A small sound classifier, trained from scratch.
Data: trained on single notes of musical instruments (NSynth), 184686 training examples, 1.0 epochs.
Rows from block 3 of a small sound classifier, named by matrix and row number. Rows with one number within an expert belong to one neuron, the router's apart. Each number is 128 + 24 x the weight over its row's rms, rounded and kept within 0 to 255. All counts start at 0. After the name is the row's rms in percent of the matrix's.
Before each expert's rows are labels from the 100 clips, of 14976, where the router gives the expert most weight on average: "responds to" is what is common among them; "loudest band" is the band of the loudest frequency at the time of the peak. Only what is clearly more common there than usual is listed. The data: single notes of musical instruments (NSynth).
# router: router (model.blocks.3.mlp.router.weight, 16x160), inputs 0-79
# up: expert up (model.blocks.3.mlp.up, 16x80x160), inputs 0-79
# down: expert down (model.blocks.3.mlp.down, 16x160x80, transposed), outputs 0-79

# expert 0
responds to: acoustic; flute; octave 6; octave 7
loudest band: 1000 to 2000 Hz; 2000 to 4000 Hz
router.0 090 [ 81 141 120 126  91 145 124 144 162  97 129 111 100  91 132 138 146 150 141 138 116  86 147 100 154 127 174 167 155 147 180 130 131 107 144 134 133 125 121 148  93  72 147 117 107 124 103  77 110 106 134 110 141 191 157 156 109 109 109 175 157 115 121 114 124 166 162  99 141 108 142 124 155 117 132 102  79 116 121 167]
up.19 086 [122  93 150  83 127 118 119 138 121 131 111 148 114 127 126 116 127 133 107 121 117 144 112 138 132 116 140 119 166 144 105 118 183 111 114 100 135 122 145 140 173 178 109  96  75 136 136  82 141 157 159 133 168 132 111 140 151 139 130  90 140 150 172 137 150 165 141 128 143 107 152 155 181 148 164 142 115 112 150 135]
down.19 090 [138 124 160 157 112 117 162 129 135  88 124 166  92 128 115 123 102 125 118 153 116 126 116 112 176 149 169 105 140 145 104 103 117 117 114 146 140 117 152 112  96 145 157 151 131 174 179 174 159 115 161 115 107 117 165 161 126 134 158 143 119 133 129 139 127  70  95 129 133 118 114 102 154  99 112 102 147 125 144 107]
up.20 104 [ 82 135 218 109 128 171 114 125 114  91 138 137 103 124 137 136 102 138 194 104 128  93 129 162 122 139 144  96 117 140 141 117 134 168 144  97 149 133 139 116 113 120 149 130  88 104 104 124  96 109 148 155 130 144 149 161 117 115 119 135 175  89 126 111  96 156 111 126 162 133 118  91 105 104 164  95 124 117 149 151]
down.20 102 [ 97 104 155 123 105 118 153 123 133 112 126 179  77 156 148 121 120 158 158 147 128 149 138 166 151 150 167 126 165 144 114  99 125 180 113 121 174 172 147 136 134 157 139 149 136 121 122 115 108 148 101 144  98 102 156 169 145 168 153 106 130 114 127 169 101 122 108 139 134 122 104 114 139 153  78  99 135 143 126 124]
up.21 086 [115 160  98 120 134  97 105 109 153 104  85 104 134 120  81 126 149 150 123 124  89 164 153 154 115 157 124 197 172 151 152 146 100 144 151 151 133 153 151 120 127 115 141  54 165 123 142 138 150 149 168 136 108 169 121 147 157 132  87 112  96 130 108 155 110 132 119  97 125 136 131  63 121 140 138 147 154 110 140 108]
down.21 087 [108 141 138 192 110 142 116 114 123 107 130 116 176 122 134  80 144 179  93  99  81  69 100 149 121 142 101 108 123 118 157 145 127 132 106 143 107 133  81  64 114 108 109 133 138 129 156  82 115 158  97 171 136 158 121 174 134 163 151 113 103 132 141 139 108 122  85 162 131 154 139 146 151 146 109 120 110 120 116 120]
up.22 112 [147 168 154  97 137 143  98  85 117 133 121 147 127  66 123 152 111 118 116 112 128 100 168 131  90 112 138 130 158 142 130 139 136 117 134 121 146 148 136 131 147 137 108  89  93 160 118  92 145 161 104  91 161 149 131 175 127 139 126 123  94 168 125 155 122 125 101 162 166 131 142 104 113 169 124 113 129 127 148 136]
down.22 109 [115 114 130 107 139 139 176 122  97 115 112 163 142 134 111  75 106 122 131 111 123 150 145  88 128 114 163 129 137 141  92 128  80 142 118 113 125 159 135 150 163 104 141 168 158 123  84 192  90 146 118 136 121  85 159 139 142 120 125 117 104 106 129 134 135 135 132 102  88 132 122  87 176 134 102 109 139 118  97 115]
up.23 091 [130 140 167 153 113 130 126 163 124 142 125 142 159 126 149 131 120 158 104 116 146 163 125 120  95 123 128 154 120 122 115 106 139 141 128 112  68 156 155 117 149 192 129 126 132 138 133 155  90 157 120 138 136 128 163  55  95 138 113 152 154 152 127 146 122  74 136 100  82 110 143 124 121 147 135 179 134 144 124 108]
down.23 103 [167 165 113 158  94 137 108 122 129 117 119 102 170 112 148 174  90 110 100 142 160 130  94 132 107 183  98 117 135 108 135 147 117  66 190 121 141 139 133 132 105 140 109  93 154 110 139 109 120 113 181 117 113  99 156 104  94 124 118 135 154 116 134 124 130 113 160 134 117 130 151  87 135 128 151 139 156 104 146 148]
up.24 096 [134 149 142  76 106 113 170  89 133 130 109 172  93 115 144 129 113 147  94 167 135  82 106 165 113 104 117 118 123 167 146 157 176 153 150 118 125 135 144 135 135 118  88 132 148  76  91 134 138 128 169 131 147 126 132 165 141 111 134 167 136 138 150 123 137 157 115 108 103 137 160 123 164 109 153 123 128 117 151 130]
down.24 101 [126 125 136 105 154  87 107 163 114 123 101 167 111 127 123 110 111 117 132 107 117 152 164 113 141 117 193 106 113 141 135  96  98 133 116 124 101 154 144 145 138  76 121 155 134  93 104 134 129 100  91 117 109 125 148 127 156 113 157 134 140 117 128  92 108  78 115  96 105 117  63 131 158 140 124 120 166 176 108 152]
up.25 090 [112  87 108 110 114 140 137 120 132 112 116 128  77 114 120 140 123 107 102 116 157 149 130 148  94 142 148 161 129 188 103 107 149 123 145 108 141 132 127 132 177 192 112 118  91 154 113 129 108 160 112 136 170 156 114  99 155 143 116  73 150 135 164 124 118  78 142  99 138 142 142  94 161 130 142 130 141 122 132 140]
down.25 087 [153 169 136  85  95 125 131 132 153  87 142 121 178 106 133 132 144 157 108 152  75 136 113  86 152 135  98 143  91  95 163 116 111 124  64 121 144 104  82 159  88 108 146 147 119 104 122 126 108 156 139 135 108 122 156 106 135 102 113 141 145 136 105 176  98 117 100  69 114 136 100 118 124 124 119 128 120 159 105 108]
up.26 092 [ 93 168  88 133 155 109 140 164 132 111 107 135 142 119 123 119 112 155 109 110 146  98 127 117 114 166 179 149 152 118 127 101 119 108  79  98 147 113 146 131 111 137 141 119 129 114 129 186 130 149 118  90  94 112 133 111 127 152  87 138 127 109 124 126 163 123 115 123  91 108 157 161 147 139 124 170 153 126 124 149]
down.26 098 [157 167 123 149  73 121 121 141 109 164 130 113 168 107 168 113 152  85 132  74 149 138  97 130 122 147  90 113  99 134 142 147  90  68 106 165 130 132 129  97 130 113 119  83 142 155 137 147 109 103 143  94 125 106  89 103  76 130 108 126  76 108 121  84 120  86 144 133 125 114 174 128 130 158 107 159 113 115 177 100]
up.27 095 [ 89 132 112 117 124 123 144 144 107 132 107 138 116  94 105  99 136 137 166 168 105 136 122 179 144 179 160 135 117 107 109 118  94 168 145 113 111 154 148 133 170 117  95 130 139 130 118 147 140 158 143 123  81 180 129 110  88 142 132 134  96 125 140 113  89  75 101 108  96 124 166 106 170 145 124 130 113 154 106 113]
down.27 091 [125 116  92 141 118 152 134 115 110 134 145 132 140 162 141 188 160 156 125 134  96 104 134 131 138 161 159 137 151 154 128 153 159 141 123 120 114 133 120 112 107  90 136 166 143  78 112 143 160 112 116 120 101  89  86 146 167 140 185 143 125 140 107 136  99  91 106 154 124 102 129 145 105  69 169 118 123 155 171 124]
up.28 106 [ 98 123 163 161 111 181 164 153 137 110  95 138 160 144  99 127 134 159 169 109 115 116 120 157 133 125 158 117 133 146  99 186  98 131 138 109 134  76 119 111 173  84 107 110 174 125 135  85  86 108 137 125 131 176 133 161 124  98 135 136 150 106 133 100 106 140 149 108 116 114 111 130 173 122 170 116 105 141  80 143]
down.28 100 [156 168 151 134 155 144 126 142  96 109  98 136  60 130 103 170  90 134 125 152  89  95 127 163 183 119 157 126 154 119 137  97 129 151 101  85 167 149 130 138 127 156 124 151 136 123 125 115 116 192 110 129 100 142 180 138 115 137 124 128 167 108 154 129 126 122 144 126 162  95  78 165 111 107 112 162 176 113 111 149]
up.29 090 [149 155 101 119 151  77 141 103 106 162 109 103  90 172 100 111 155 150 118 143  91 110 113 102 119 123 124 101 165 120 127 114 142 140 130 168 145 150 163  91 127 130 122 143 151 155 138 127  63 122 156 128 117 111 127 137 178 102 169 118 111 105 165 126 127 147 150 147 107 151 131 143 119 128 104 107  96 130 144 100]
down.29 087 [168 172 138  77  95 138 111 111 128 126 161 129 148 161 137 100 152  68 138 132 131 145 128 130 100 126 144 141  85  90 153 126 110 123 117 139 128 156 136 130 130 152 139 145 119 169  82 124 124 114 145  69 104 155 115  94 144 115 136 143 110 128 157 123 107 178  79 119 117  96  94 152  98 100 125 151 100 126 134 119]
up.30 077 [147 126 129  71 130 117 103 102 124 109 123 143 106 130 107 141 141  97 125 178 141 126 126 110 136 143 139 145 120 145 111 135 135 108 110 130 178 115 131 148 183 148 144 162 147 123 160 122 132 133 100 124 124  95 119 125 124 118 159  92 103 112 156 133  95 121 115  88 127  84  80 110 120 124 146 110 143 136 104 128]
down.30 087 [108 163 123 134  97  91 100 184  70 121 157 150 128 128 139 122 118 123 115 109  98 144 123 121 120 109 184  47  84  86 105 166 157  97 116 158 123 119 103 144 119  88 137 125 132 114 152 136 114 120 159 145 146 127 120 101 130 119 130 150  96 151 118 114 158  83 159 169 150 120 140 135 129 128  98 138 166 126 100 145]
up.31 114 [ 98 151  92 145  95 113 121 165 145 157 118 148  96 101 135 134 100 136 133 153 162 116 162 102 175 117 125 116 162 187 122 140 140 145 122  91 112 135 112 138 112 154 134 129  96 158 101  86 151  90 113 106 125 129 146 142  80 123 106 147 162 139 137 163  76 121 119 111 133 115 139 109 154 106 114 128  90 124  89 122]
down.31 113 [177  85 116 123 109 152 126 148 135  93  84 141 116 130 115 148 107 152 135 149 128 158 148 141 151 112 123 145 151 133 136 107 121 140 163  88 127 136 145 135 132 123 117 119  79  92 105 136 121 137 127 114 133 118 171 114 164 159 152  91 147 120 101 160 137 155 132  90 138 134 119 125 108 107  99 148 156 115  77 139]

# expert 3
responds to: electronic; organ; pitch class F#
loudest band: 250 to 500 Hz
router.3 123 [106 139 106  98 148 165 167 124 121 119 108 132 123 130  98 143 112  88 121 139 124 175 146 115 152 162 133 128 154 109 111 118 123 150 146 141 129 108 146 134 120 161  98 133 158 138 151 152 115 151 110 149 133 121 138  82  74 100 115 108  98 188 136 154  92  66 165 118  79 133 118 154 145  98 115 102 162  96 127 117]
up.19 083 [119 108  95 175 119  86 137  93 144 141 175 122 136 158 140  79 145 108  95 132 144 122 104 115  75 147 122 156 150 135 109  98 118 151 110 163 126 168 162 138  90 126 120 143  95 115 149 127  90 138 151  90 100 116 116  98 179 122 110 116 104 102 114 106 116 132 111 114 124 113  88 101 149 155 104 123 127 137 149 161]
down.19 082 [107 164 158 108 106 106 150 115 129 138 117 132 150 175  81 157  90 168 135  86 124 119 132 130 139 125 126 115 115 119 128 156 102 144 130 131 164 157 140 134 118 118 147 155 151 136  90 108 137  99 150 135 132 134 165 148 150 178  70 110 122 132 146 173 147 159 111 160 129 109 122 166 112  70 120 107 162 136  85 142]
up.20 074 [129 125 136 113 103 129 118 176 127 115 166 122 133 122 148 122 183 103 117 131  96 139 104 122 155 131 148  90  83  98 117 162 158  93 131 123 123 116  96 132  93  82 155 140  94 162  93 131 125 100 133 109 163 113 150 159 151 115 114 166 122 134 147 130 161 153 114 148 131 102 126 104 148 138 114 138 123  99 124  97]
down.20 080 [139 157 113 143 126 149  93 106 135 135 108 103 159 146 140 100 140 168 111 102 127 147 110 106 112 156 120 138 124 144 132 115 132 137 101 115 122 108 113  93 147 103  60 136 156 114 155 178 139 103 158 193 100  89 114 131 117 124  93 156 173 142 105 172 114 148  98  90 120 123 145 101  92 137 152 109 128 149 110 151]
up.21 076 [149 123 113 146 114 154 126 143 120 117 101 111 131 143 110  99 163 106 112 144 119 196 118 145 128 153 111 171 132 104 150 140 118 126 163 139 105 102 131 120 120 117 136 126 131 108 141  95 102 137 113 138 174 135 111  87  88 145 127  98 126 147 102  83 147 138 165 153 118 146 134 124 123 118 112 147 123 133 118 204]
down.21 074 [123 139 133 140 119 131 146 114 147 144 127 141 116  91 107 147 113 144  72 133  96 131 160  98 143 124 136 124 138 128  89 144  88 147 125 104  75 189  84  78 170 164 120 129 108 142 146 167 160 118  91  96 118 105 149 165  95 130 109 116 167 162 138 144 151 118 139 154 163 114 101 123 106 145 146 128 131 143 154 125]
up.22 097 [ 99 138 166 122 136 105 109 161 109 118 157  91 154 113 128 116 118 204 145 104 132 121 117 122 143 102 117 104 132 142 123 126 104  79 127 117 101 133 148 111 157 115 136 125 147 133 109 111 122 118 148 110 140 143 165 177 131 116 125 137 133 108 157 142 166 142 137 136 130 159 176  97 109 128 154  87 117 152 141 117]
down.22 097 [105  85 101 149 107 110 151 142 156 139 145  80 154 160 154  67 129 137 134 113 123 102 110 158  88 131 112 140 137  85 131 149 151 122 132 108 116 102 112 107 152  95 154 138 126 137 129 124 130 104 131 140 166 112 133 136 158  93 176  90 145 140 143 125 107 160 134 110 127 152 161  61 134 125 125 132 112 133 125 148]
up.23 099 [121 173 161 103 120 161 103 134 103 112 120 166 156 160 136  97 152 133 122  87 116  82 123  93 110 120 135 129  85 114 117 136 154 130  78 167 170 181 114 133  72 103 112  88 107 137 109 150 140 108 159 125 138 123 158 105 147 132 109 122 116 129 129 131  87 155 132 147  97 105 144 146  94 131 130 110 146  97 154 107]
down.23 095 [102 136 140  82 130 165  69 120 118 159 110 126 104 145 116 118 151 118 130 122 114 147  96 107 150  97 118 131 149 149  91 164 141 133 135  82 174 156 148 149 118 139 122 121 138  90 189 163  88 114 160 144  83 123 116 103 134 128 135 107 195  95 131 111 114 135 138 103 118 103 141 118  83 126 114 114 169 102 135 159]
up.24 092 [ 94  76 123 129 126 162 144 156 115 120 175 102 121 131 137 102 165 105 145  82 136 105 149 120 138  83 122 103 133 130 150 123 116 116 133  78 114 127 108 120 115  76 133 142 122 128 126  88 119  98 143 123 157 170 146 171 138  89 100 179 144 101 136  80 178 161 115 137 111 145 137 116 135 127 133 100  92 170 158 123]
down.24 090 [141 140  72 128 147  77 132 181 142 110 113  89 168 145 146 147 163 144 144  86 137 115 104 116 177  93 110  94  84 128 179  85 132 111 102 116 151 128  88 119 143 144 164 155 119 144 145 125 128 132 164 140 163 138 121 163 100 140 134 169 137 138 117 144 118  89 127 142 121 138 141  98 185 124 115 126 103 175 112  92]
up.25 098 [105  92 127 133 122 136 144 135 144  80 129 110 153  88 137 185 140 181 127 145 145  85 128 124 127 123 101 137 126 137 148 113 138 156 147 178 148 109  97 189 141 106 118  90 122 135 119  97 133 124 123 135  99 121 129 136  99 162 118 137 168 188 151 113 160 126 125 116 135 106 121 126 170  94 133 130 117 128  96 151]
down.25 103 [130 119 117 169  98 114 125 104 152 132 106 144 131 124 170 115 179 179 162 113  80 110  98 111 110 111 101 143 147 130 104 114 159 164 136 127 143 121 102 101 116 114 150 129  64 111 114  91 114 116 142 146 101 108 142 150 156  80 110 125 167 122 101 147 106 136 105 142 163 132 124 140  96 136 153 150 147 143 122 100]
up.26 092 [106  77 124 124 105 136 143 137 124 136  99 145  68 135 129 139 108 131 121 165 148 145 157 133  86 129 130 109 161 115 155 138 140 104 132 134  92 103 145 147 171  97 161 171 112 151 126 145 106 146 150 152 126 150 123  85  98 115 166 139 123 115 131  90 130 104 154 141 115 105 135 131 126 154 142 187 116 164 105 150]
down.26 093 [153 105 174 133 149 142 143 128 148 124 117 120 145 125 143 164 100 101  90 153 143 112 154 119 168 126 156 141 133 123 130 136 118 110 149 116 118 139  82 109 121 134 138 141 117 136 110 140 152 163 117 100 115  80 108 114 125 139 136 163 125  72 125 159 152  86 132 147 121 121 129 146 107 130 174 118 154 138  86 140]
up.27 103 [ 81 122 134 151 145 162  97 203 148 124 120 108 100 109 115 127 176 131 139 103 124 115 147 133 123 119 192  99 149 136 144 140 135 147 155  94 137 103  89 125 122 121 138 128 110 135 124 105 139 131 152 158 145 188 119 150 122 114 146 176 160 140  94  86 143 181  96 132 147  87 125 142 136 107 151 104  95 108 113 151]
down.27 103 [138 138 120 130 118 134 134 126 135 177 118  85 147 149 138 123 180 120 123 126 123 133 130 159 110 128 141 159 106 161 134  99 167 150 116 128 116 107 100 129 124  79  79 105 140  99 144 127 164 115 142 157 139 154  82 128 159 176 129 175 133 101 100 116 116 109 101 159 120 111 113 145  68 127 186 112 134 126 134 137]
up.28 123 [146 190 125  96 139 178 129 118  82 167 118 112 100 114 129 110 124 105 150 153 160 143 152 126 110 108 133 150 132 122  93 135  96 182 164 123 153 124 124 107 134 172 127 111 171 140 127 131 126 162 122 121  85 113 101  96 106 127 112 150 165 169 143 140 113  91 123 150 122 140  91 118 104 148 133 101 125 124 140 138]
down.28 114 [112 101 169 116 123 137 151 117 107 157 108 137 130  89 125 116 131  99  84 132 149 136 167 120 124  84 144 119 114 108 104 114 121 123 134 115 119 161 162 148 122 186 125 142 159 148 128 105 113 112  89 100 104 128 184 138 169 146 120 118 150 157 137 131 139 129 131 130 117 148 141 110 125 137 152 126 103  95 136 140]
up.29 103 [169 145  97 107 165 152 150 104  73 152 120 141 124 141 117 144 108  99 106 133 143 131 137 120 135 141 140 143 111 139  97 139 132 159 159 151 125 107 126 120 161 143 103  98 133 179 151 132 149 116 123 138  85  94 128  91 120 108 121 135 106 184 185 134 124  71 151 101  86 173  92 161 130 136 117 140 173 127 156 114]
down.29 099 [139 102 146 114 114 118 130 109 119  98 104 168 120  89  89 161 112 129  61 159 124 107 149 114 148  92 179 122 141 143  99 120 126  89 178 115  88 137 194 165 140 149 149 129 109 150 157 136 119 152  93 105  81 124 169 131 145 165 154 100 121 126 138 123  82 139 131 121 119 119 158 108 160 114 135 101 155 116 130 175]
up.30 100 [116 131  81  87 148 104 136 131 122 128 138 135 113 142  94 110 115  68 134 148 151 135 126 154 157 133 191  86 165 134 126 152 155 121 158 124 131 111 177 165 104 170  96 153 168 179 144 148 127 133 114 172 128  90 126  98 120 114 114 144 118 136 143 138 121 114 128 116  90 153  87 116 136 124 135 149 134 125 140 194]
down.30 098 [113  98 156 129 143 151 131 110  64 100 115 184  97  79  81 148 118 146 107 170 143 145 162  85 133 102 140 123 163 145  90 156 116  95 164 116  81 131 147 150 133 137 143 156 107 162 105 125 124 121 113  88 139 123 145 129 130 160 151 107 111 132 110 123 104 138 137 114 122 163 126 123 138 161  93  88 144 117 124 173]
up.31 100 [101 124 114 152 101 166 164 172 153  99 156  78 140 143 126  89 160 141 148 111 100 155 159 146 137 110 157  81 138 107 148 132 117 117 148 110 119 132 107 118 113  52 126 116  96 113 125 121  98  75 191 142 148 145 154 162 133 133 131 156 141 112 139 108 137 149 133 119 109 121 142 124 141 111 141 121 111 129 117 113]
down.31 105 [106 145 107 136 153 139 137 178 144  58 128 119 204 157 181 104 163 158 163 119  79  88 106 132 101 137 123 134  98 145 170 120 157  94 108 118 111 160  82 110 147 127 107 132 112 161 148 147 103 115 136 160 115 119 104 138 106 124 142 130 112 108 128 116 122 109  93 118 132 136  81 154 126 121 121 131 128 140 147  77]

# expert 4
responds to: vocal; acoustic; octave 3; octave 2
loudest band: 250 to 500 Hz
router.4 113 [127 122 123 145 131 148 128 164 150 151 140 140 133 126 132 152  86  79 122 120 150 144 100 157 103 167 101 142 162 163 115 146 146 138 150 168 173 128 146 130 155 153 155 146 122 101 144 107 163 146 139 122 109 133 150  62 138 118 151 112 166 119 118  94 120 114 148 138 147 148 131 112 145 144 122 115 135 143 142 115]
up.19 111 [ 95  93 127 160  93 143 165 166 136 121 140 143 121  99 116 140  88 124 128 133 168 113 111 129 125 159 121  80 136 164 121 127 157 126 126 122 158 108 143  70 180 150 146 142  97 123 135  87 136 178 150 100 117 151 166 102 160 136 142 126 157 137 135  97 142 120 128 162 137 161  89 155 123 145 176 173  91 196 114 184]
down.19 117 [120 145 162 132 151 143  96 128 105  79 110  92 102 164 147 125 110 106 122 128 103 113 154 117 153  98 131 119 119 148 116  82  75 111 162 137 154 122 100 121 113 116 138 174 144 130 156 115 142  80 129 131  94 145 130 111 134 132 140 175 133 135 111 148 125 137  89  99 162 110 133  74 107 186 112 142 109 171 134  97]
up.20 088 [156 142 133 124 116 121 136 126 129 125  93 100 124 109 119 107  90 159 149 107 132 122 137 149 117  76 118 198 116 153 118 101 114 100 119 133 151 146 122  86 135 121 106 162 153  68 104 103  69 110 129 134 139 119 175 127 150 110 136 130 109 152 166 118 132 117 127 114 112 132 116 122 128 166 142 146 134 126 184 103]
down.20 085 [119 102 138 112  99 143 140 148 133 122  96 121 143 163 118  85 143 117  96 113 131 148 108 132 107 141 121 165 118 124 161  66 126 131 100 120 124 119 138 111 116 136 138 107  72 118 110 111 127 117 153 130 118 107 126 135 113 136 129  71 151  90 147 160  90  92 115 151  85 167 127 112 106 100 121 132 119 112  97 156]
up.21 083 [150 151 108 145 136  97 118  99 140 129 165  98 110 158 178 117 136 130 130 108  95 137 132 136 126 110  84 141 125 127 110 132 112  88 126 162  81 120 170 127 122 111 170 141 126 118 150 164 104  97 133 139 143 107 125 165 141 126 169 120 109  97 125 156 184 180 124 131 148 120 152 169  91 105 160 103 128 145 150 111]
down.21 088 [160 111 101 125 113 115 131 105 135 142 106 111 133 139 156 122 129 148 147 142 179 132 115 125 171 147 125 152 123 118 136 105  88 118  98 137 124 128  97 101  79  80  94 106  95 134 145 117 163 101 163 100 121 116 111 150 112 150 117 119 137 133 149 151 180 169 121 135 118 101 133 146 139 111 133 141 125 140 132 148]
up.22 091 [123 154  88  97 109 146 127 140 126 150 134 113 131  51 152 141  78 149 137 101 115 143 121  91 117 101 163 159 140 160 145 103 147 146 128 124 164 137  98 148 131 140 139  70 103 103  97 124 137 152 137 156 107 159 110 126  98 146  99  93 114 128 140 109 146  90 113 125 131 131 157 132 107 121 108 151 120 121 128 146]
down.22 096 [ 91 129 138 117 134 127  99 113 102 157 185 108 125 103  96 127 125 120 101 150 157 168 155  91 120 122 123 139 124 114 131 157 130 112 162 152 102 132 134  98 123 163  87  72 153 148 117 161 136 185 124 123 122 144 140  95 132 128  84 125 178 157 110 117  81 114 154 144 128 118 139 109  95 153 115 116  87  99 115 173]
up.23 090 [108 142  84 145 132 104 123 140 146 111 138 148  90 172 140  93  81 124 168 128  99 137 112 101 137 120 154 154 151 117 166 150 152 138 144 162 133 149 187 135 113 112 160 133 131 102 149 101 117  82 175 142 159 120 165  94 155 131 153 100 127 101 143 107 141 148 112 111 167 115 121 116 119 123 154 107 119  77 150 108]
down.23 097 [123 168 154 132 158 123 152 122 131 131 128 124 118 156 134 105 130  83 145 126 129 112 151 152 160 145 120 128 155 120 108 120 113 198 145 155 147 140 124 142 148 122 139 173 163 134  94 120 133 104 103 137 103 138 140 160 131 136 169 166 140 169 119 124 131 147 135  97 156 144 130 167  90  84 113 141 122 119 119  97]
up.24 095 [114 126 133 120  94 115 175 133 106 108 148 126 107  64 143 117 134 185 142 133 149 104 129 126 118 140 114 121 122 161 132 129 102 143 108  82 154 186 127 105 169  98 149 127  95 162 138  87 117 157 118  98 131 168 130 116 155 118 141  95 128 121 145 157 113 113 115 128 139 119  96  80 145 109 146 197  54 162 128 144]
down.24 096 [116  97 159 127 159  55  95 125 137  98 148 138 141 139 136 140 138 172 103 104 160 131 121 112 180 139 130  92 117 115 141 149  87 106 161 118 116 164  97 147 146  86 138 143 108 158 111 151 101  90 128 125 119 107 142 108 121 100 130 154 139 152  87 160  75 149 124 121 145 123 143 157 118 136 137 125 101  97 111  99]
up.25 101 [150 144 113 122 123 153 129 128 151 139 111 101 100 137 101  92 108 173 153 158 119 149 121 158 140 131 139 161 125 110 118 112 149 167 135 136 109 144 161 116 141 134 155 140 146 101 158 128  85 106 137 164 103 142 170 106 135 120 149 109 157 104 137 149 153 113 138 117 140  89  93 117 127 118  87 162 151 109 140 136]
down.25 100 [155 142 149 103 179 153 139  76 140  96 152 172  99 163 115 156 128 114 150 122 150 119 108 129 152 149 132 132 149 131 112 101 110 137 126 126 116 129 126 136 112  95 157 107 143 163 137 143 152 131  99 158  97 111 142 136  96 111 117 125 133 111 128 172 129 109 169 123  87 116 125 138 136  99  66 127 142 110 151 129]
up.26 075 [114 150 102 106 146  82 118 138 113 132 128 142 105 146 122 132 184 156 126 135 147 132 132 106 150 135 120 102  87 129 159 105 131 143  94 152 110 120  80 157 132 124 119 117  67 113  92  87 145 134 130 100 139 135  92 175 134 173 114 171 151 155 125 137 131 133 142 136 136 149 121 109 112 107 112 127 128 107 117 138]
down.26 082 [131  97 105 140 135 121 121 153  87 167 150 115 107 142 133 108 174 128  92 153 119 122  92 131 120 136 134 115 114 142 132 150 106 127 114 119 130 149 109 102 118 150 113  79  50 149 148 132 133 132 146 130 150 130  91 149  97 130  93 107 114 137 172 148 141 112 145 135 153  76 130 106 132 119 157 163 102  88 108 142]
up.27 139 [132 153  94  89 171 125 134 135  91 196 106 112 113  94  86 141 104 107 107 159 150 151 139 113 127 140 123 147 152 100  76 129 111 160 165 143 117 104 131 154 147 165  97  99 133 135 146 171 130 164 143 162 108 111  95  94 104 113 104  95 129 137 129 148 115 112 132  77 104 125 138 127 140 107 106 129 150  91 172 138]
down.27 124 [137 147 159  85 140 148  94  86 143 118 162 152 109 151  99 114 101 107  85 131 109 149 157 145 140 109 120 129 143 135 108 107 122 139 157 105  81 162 175 114 121 164 174 143 124 131 134 123 124 139 105 122 118 131 142 145 106 136 104 125 136 132  88 190  97 164 126 129 100 136 172 109 123 109 130 106 144 104 117 106]
up.28 106 [157 150 170 113 114 109 112 117 121 139 122 100  98 117 137 157 148 129 118 158 121 109 135 123 126 125 138 146  90 109 150 138 140 102 119 163 151 124 113 174 100  97 143  91 116 137 138 109 198 145 107 116 150 158  77 148 114 175 117 135 142 144 103 113 144 132 148 169 160 133 143 168 129 102 134 128 133 105 131 152]
down.28 101 [115 115 109 136 103 117  98 116 132 141  96 108 117 110 136 124 156 159 122 149 148 157 119 126 112 148 169 133 106 141 102 136 154 125 115 161 163 131 152 133 144 163  86  80 124 102 125 184 103 150 155 151 155 131 101 108 126 156 141  70 119 111  88 126 154 145 143 118  94 138 127 137 132 111 150 147 119 115 137 174]
up.29 107 [ 96 126 111 139 135 153 158 177 153 124 138 123 117 167 122 118  84 134 144 112 119 145  86 127 155 158 154 120 118 144 150 150 180 128 141 101 107 112 146 128 143 110 166 134 127 119 150 108 108  79 148 127 157 154 108 100 153 156 167 104 138  69 104 125 161 134 130 136 121 141  81 152 146 119 135 128 121 137 132 140]
down.29 104 [159 166  99 144 148 127  98 128 122 121 148 144 123 154 120 161 142 123 134 158 113  93 140 126 157 116 147 116 163 158 126 128  86 190 140 148 173  95 122 122 119 131 117 170 165 128 110 122 141  93 112 109 119 121 145 125 118 118 142 161 132 160 130 129 128 121 123 117 162 139 142 129  95 101 104 124  77 124 131  87]
up.30 084 [131 157 116  94 156  89 177 121 118 146 122 138 128 139 111 119 140 130 138 151 119 122  88 139  76  81 109 102 157 124 136 146 103 119 172 150 135 152 128 115 138 135 101 142 137 153 171 139 128 107 159 143  89  93 145 124 146 117 153 145 117 122 147 167 145 145 120 141 162  84 133 126 109 132 101  94 121 118 150 126]
down.30 083 [118 117 157 140 128 135 123  99 152 121 184 134 103 188 121 117 106 131 149 101 157 146 104 109 112  87 105 126 131 117 117  94  87 143 100 123 104 141 141 123 128 119 155 111 136 140 124 114 134 128  90 126 139 101 122  91 108 177 144 120 145 121 135 131  79 131 127 125 189 130 121 141 148  96 107 124 100  98  87 107]
up.31 089 [115 158 116 100 172 115 146 128 117 117 176 131  98 170 127 121 143 145 159 116 168 113 134 115 151 103 126 107 116  90 106 104 115 127 169 119 122  85 123 152 128  92  72 145 109 109 130 138 119 128 167 134 108 118 112 148 122  93 169 164  76 134 110 142  92 177 103 163 113 150 152 150  94 167 147 123 125 125 143 101]
down.31 084 [130  96 105 160 160 133 157 125 137 131 159 145 110 116 112 104 150 150 158 139 139 173  95  95 132 104  71 123 131 146 141 114 119  82 124 175 142 129 156 133 126 130 139 151 106 142 183 129 137  92 159 121 118 126 153  95 161 161 109 131 108 144 115 124 152 117 169 124 134 118 172 168 131 158 137 146 166 109 169  70]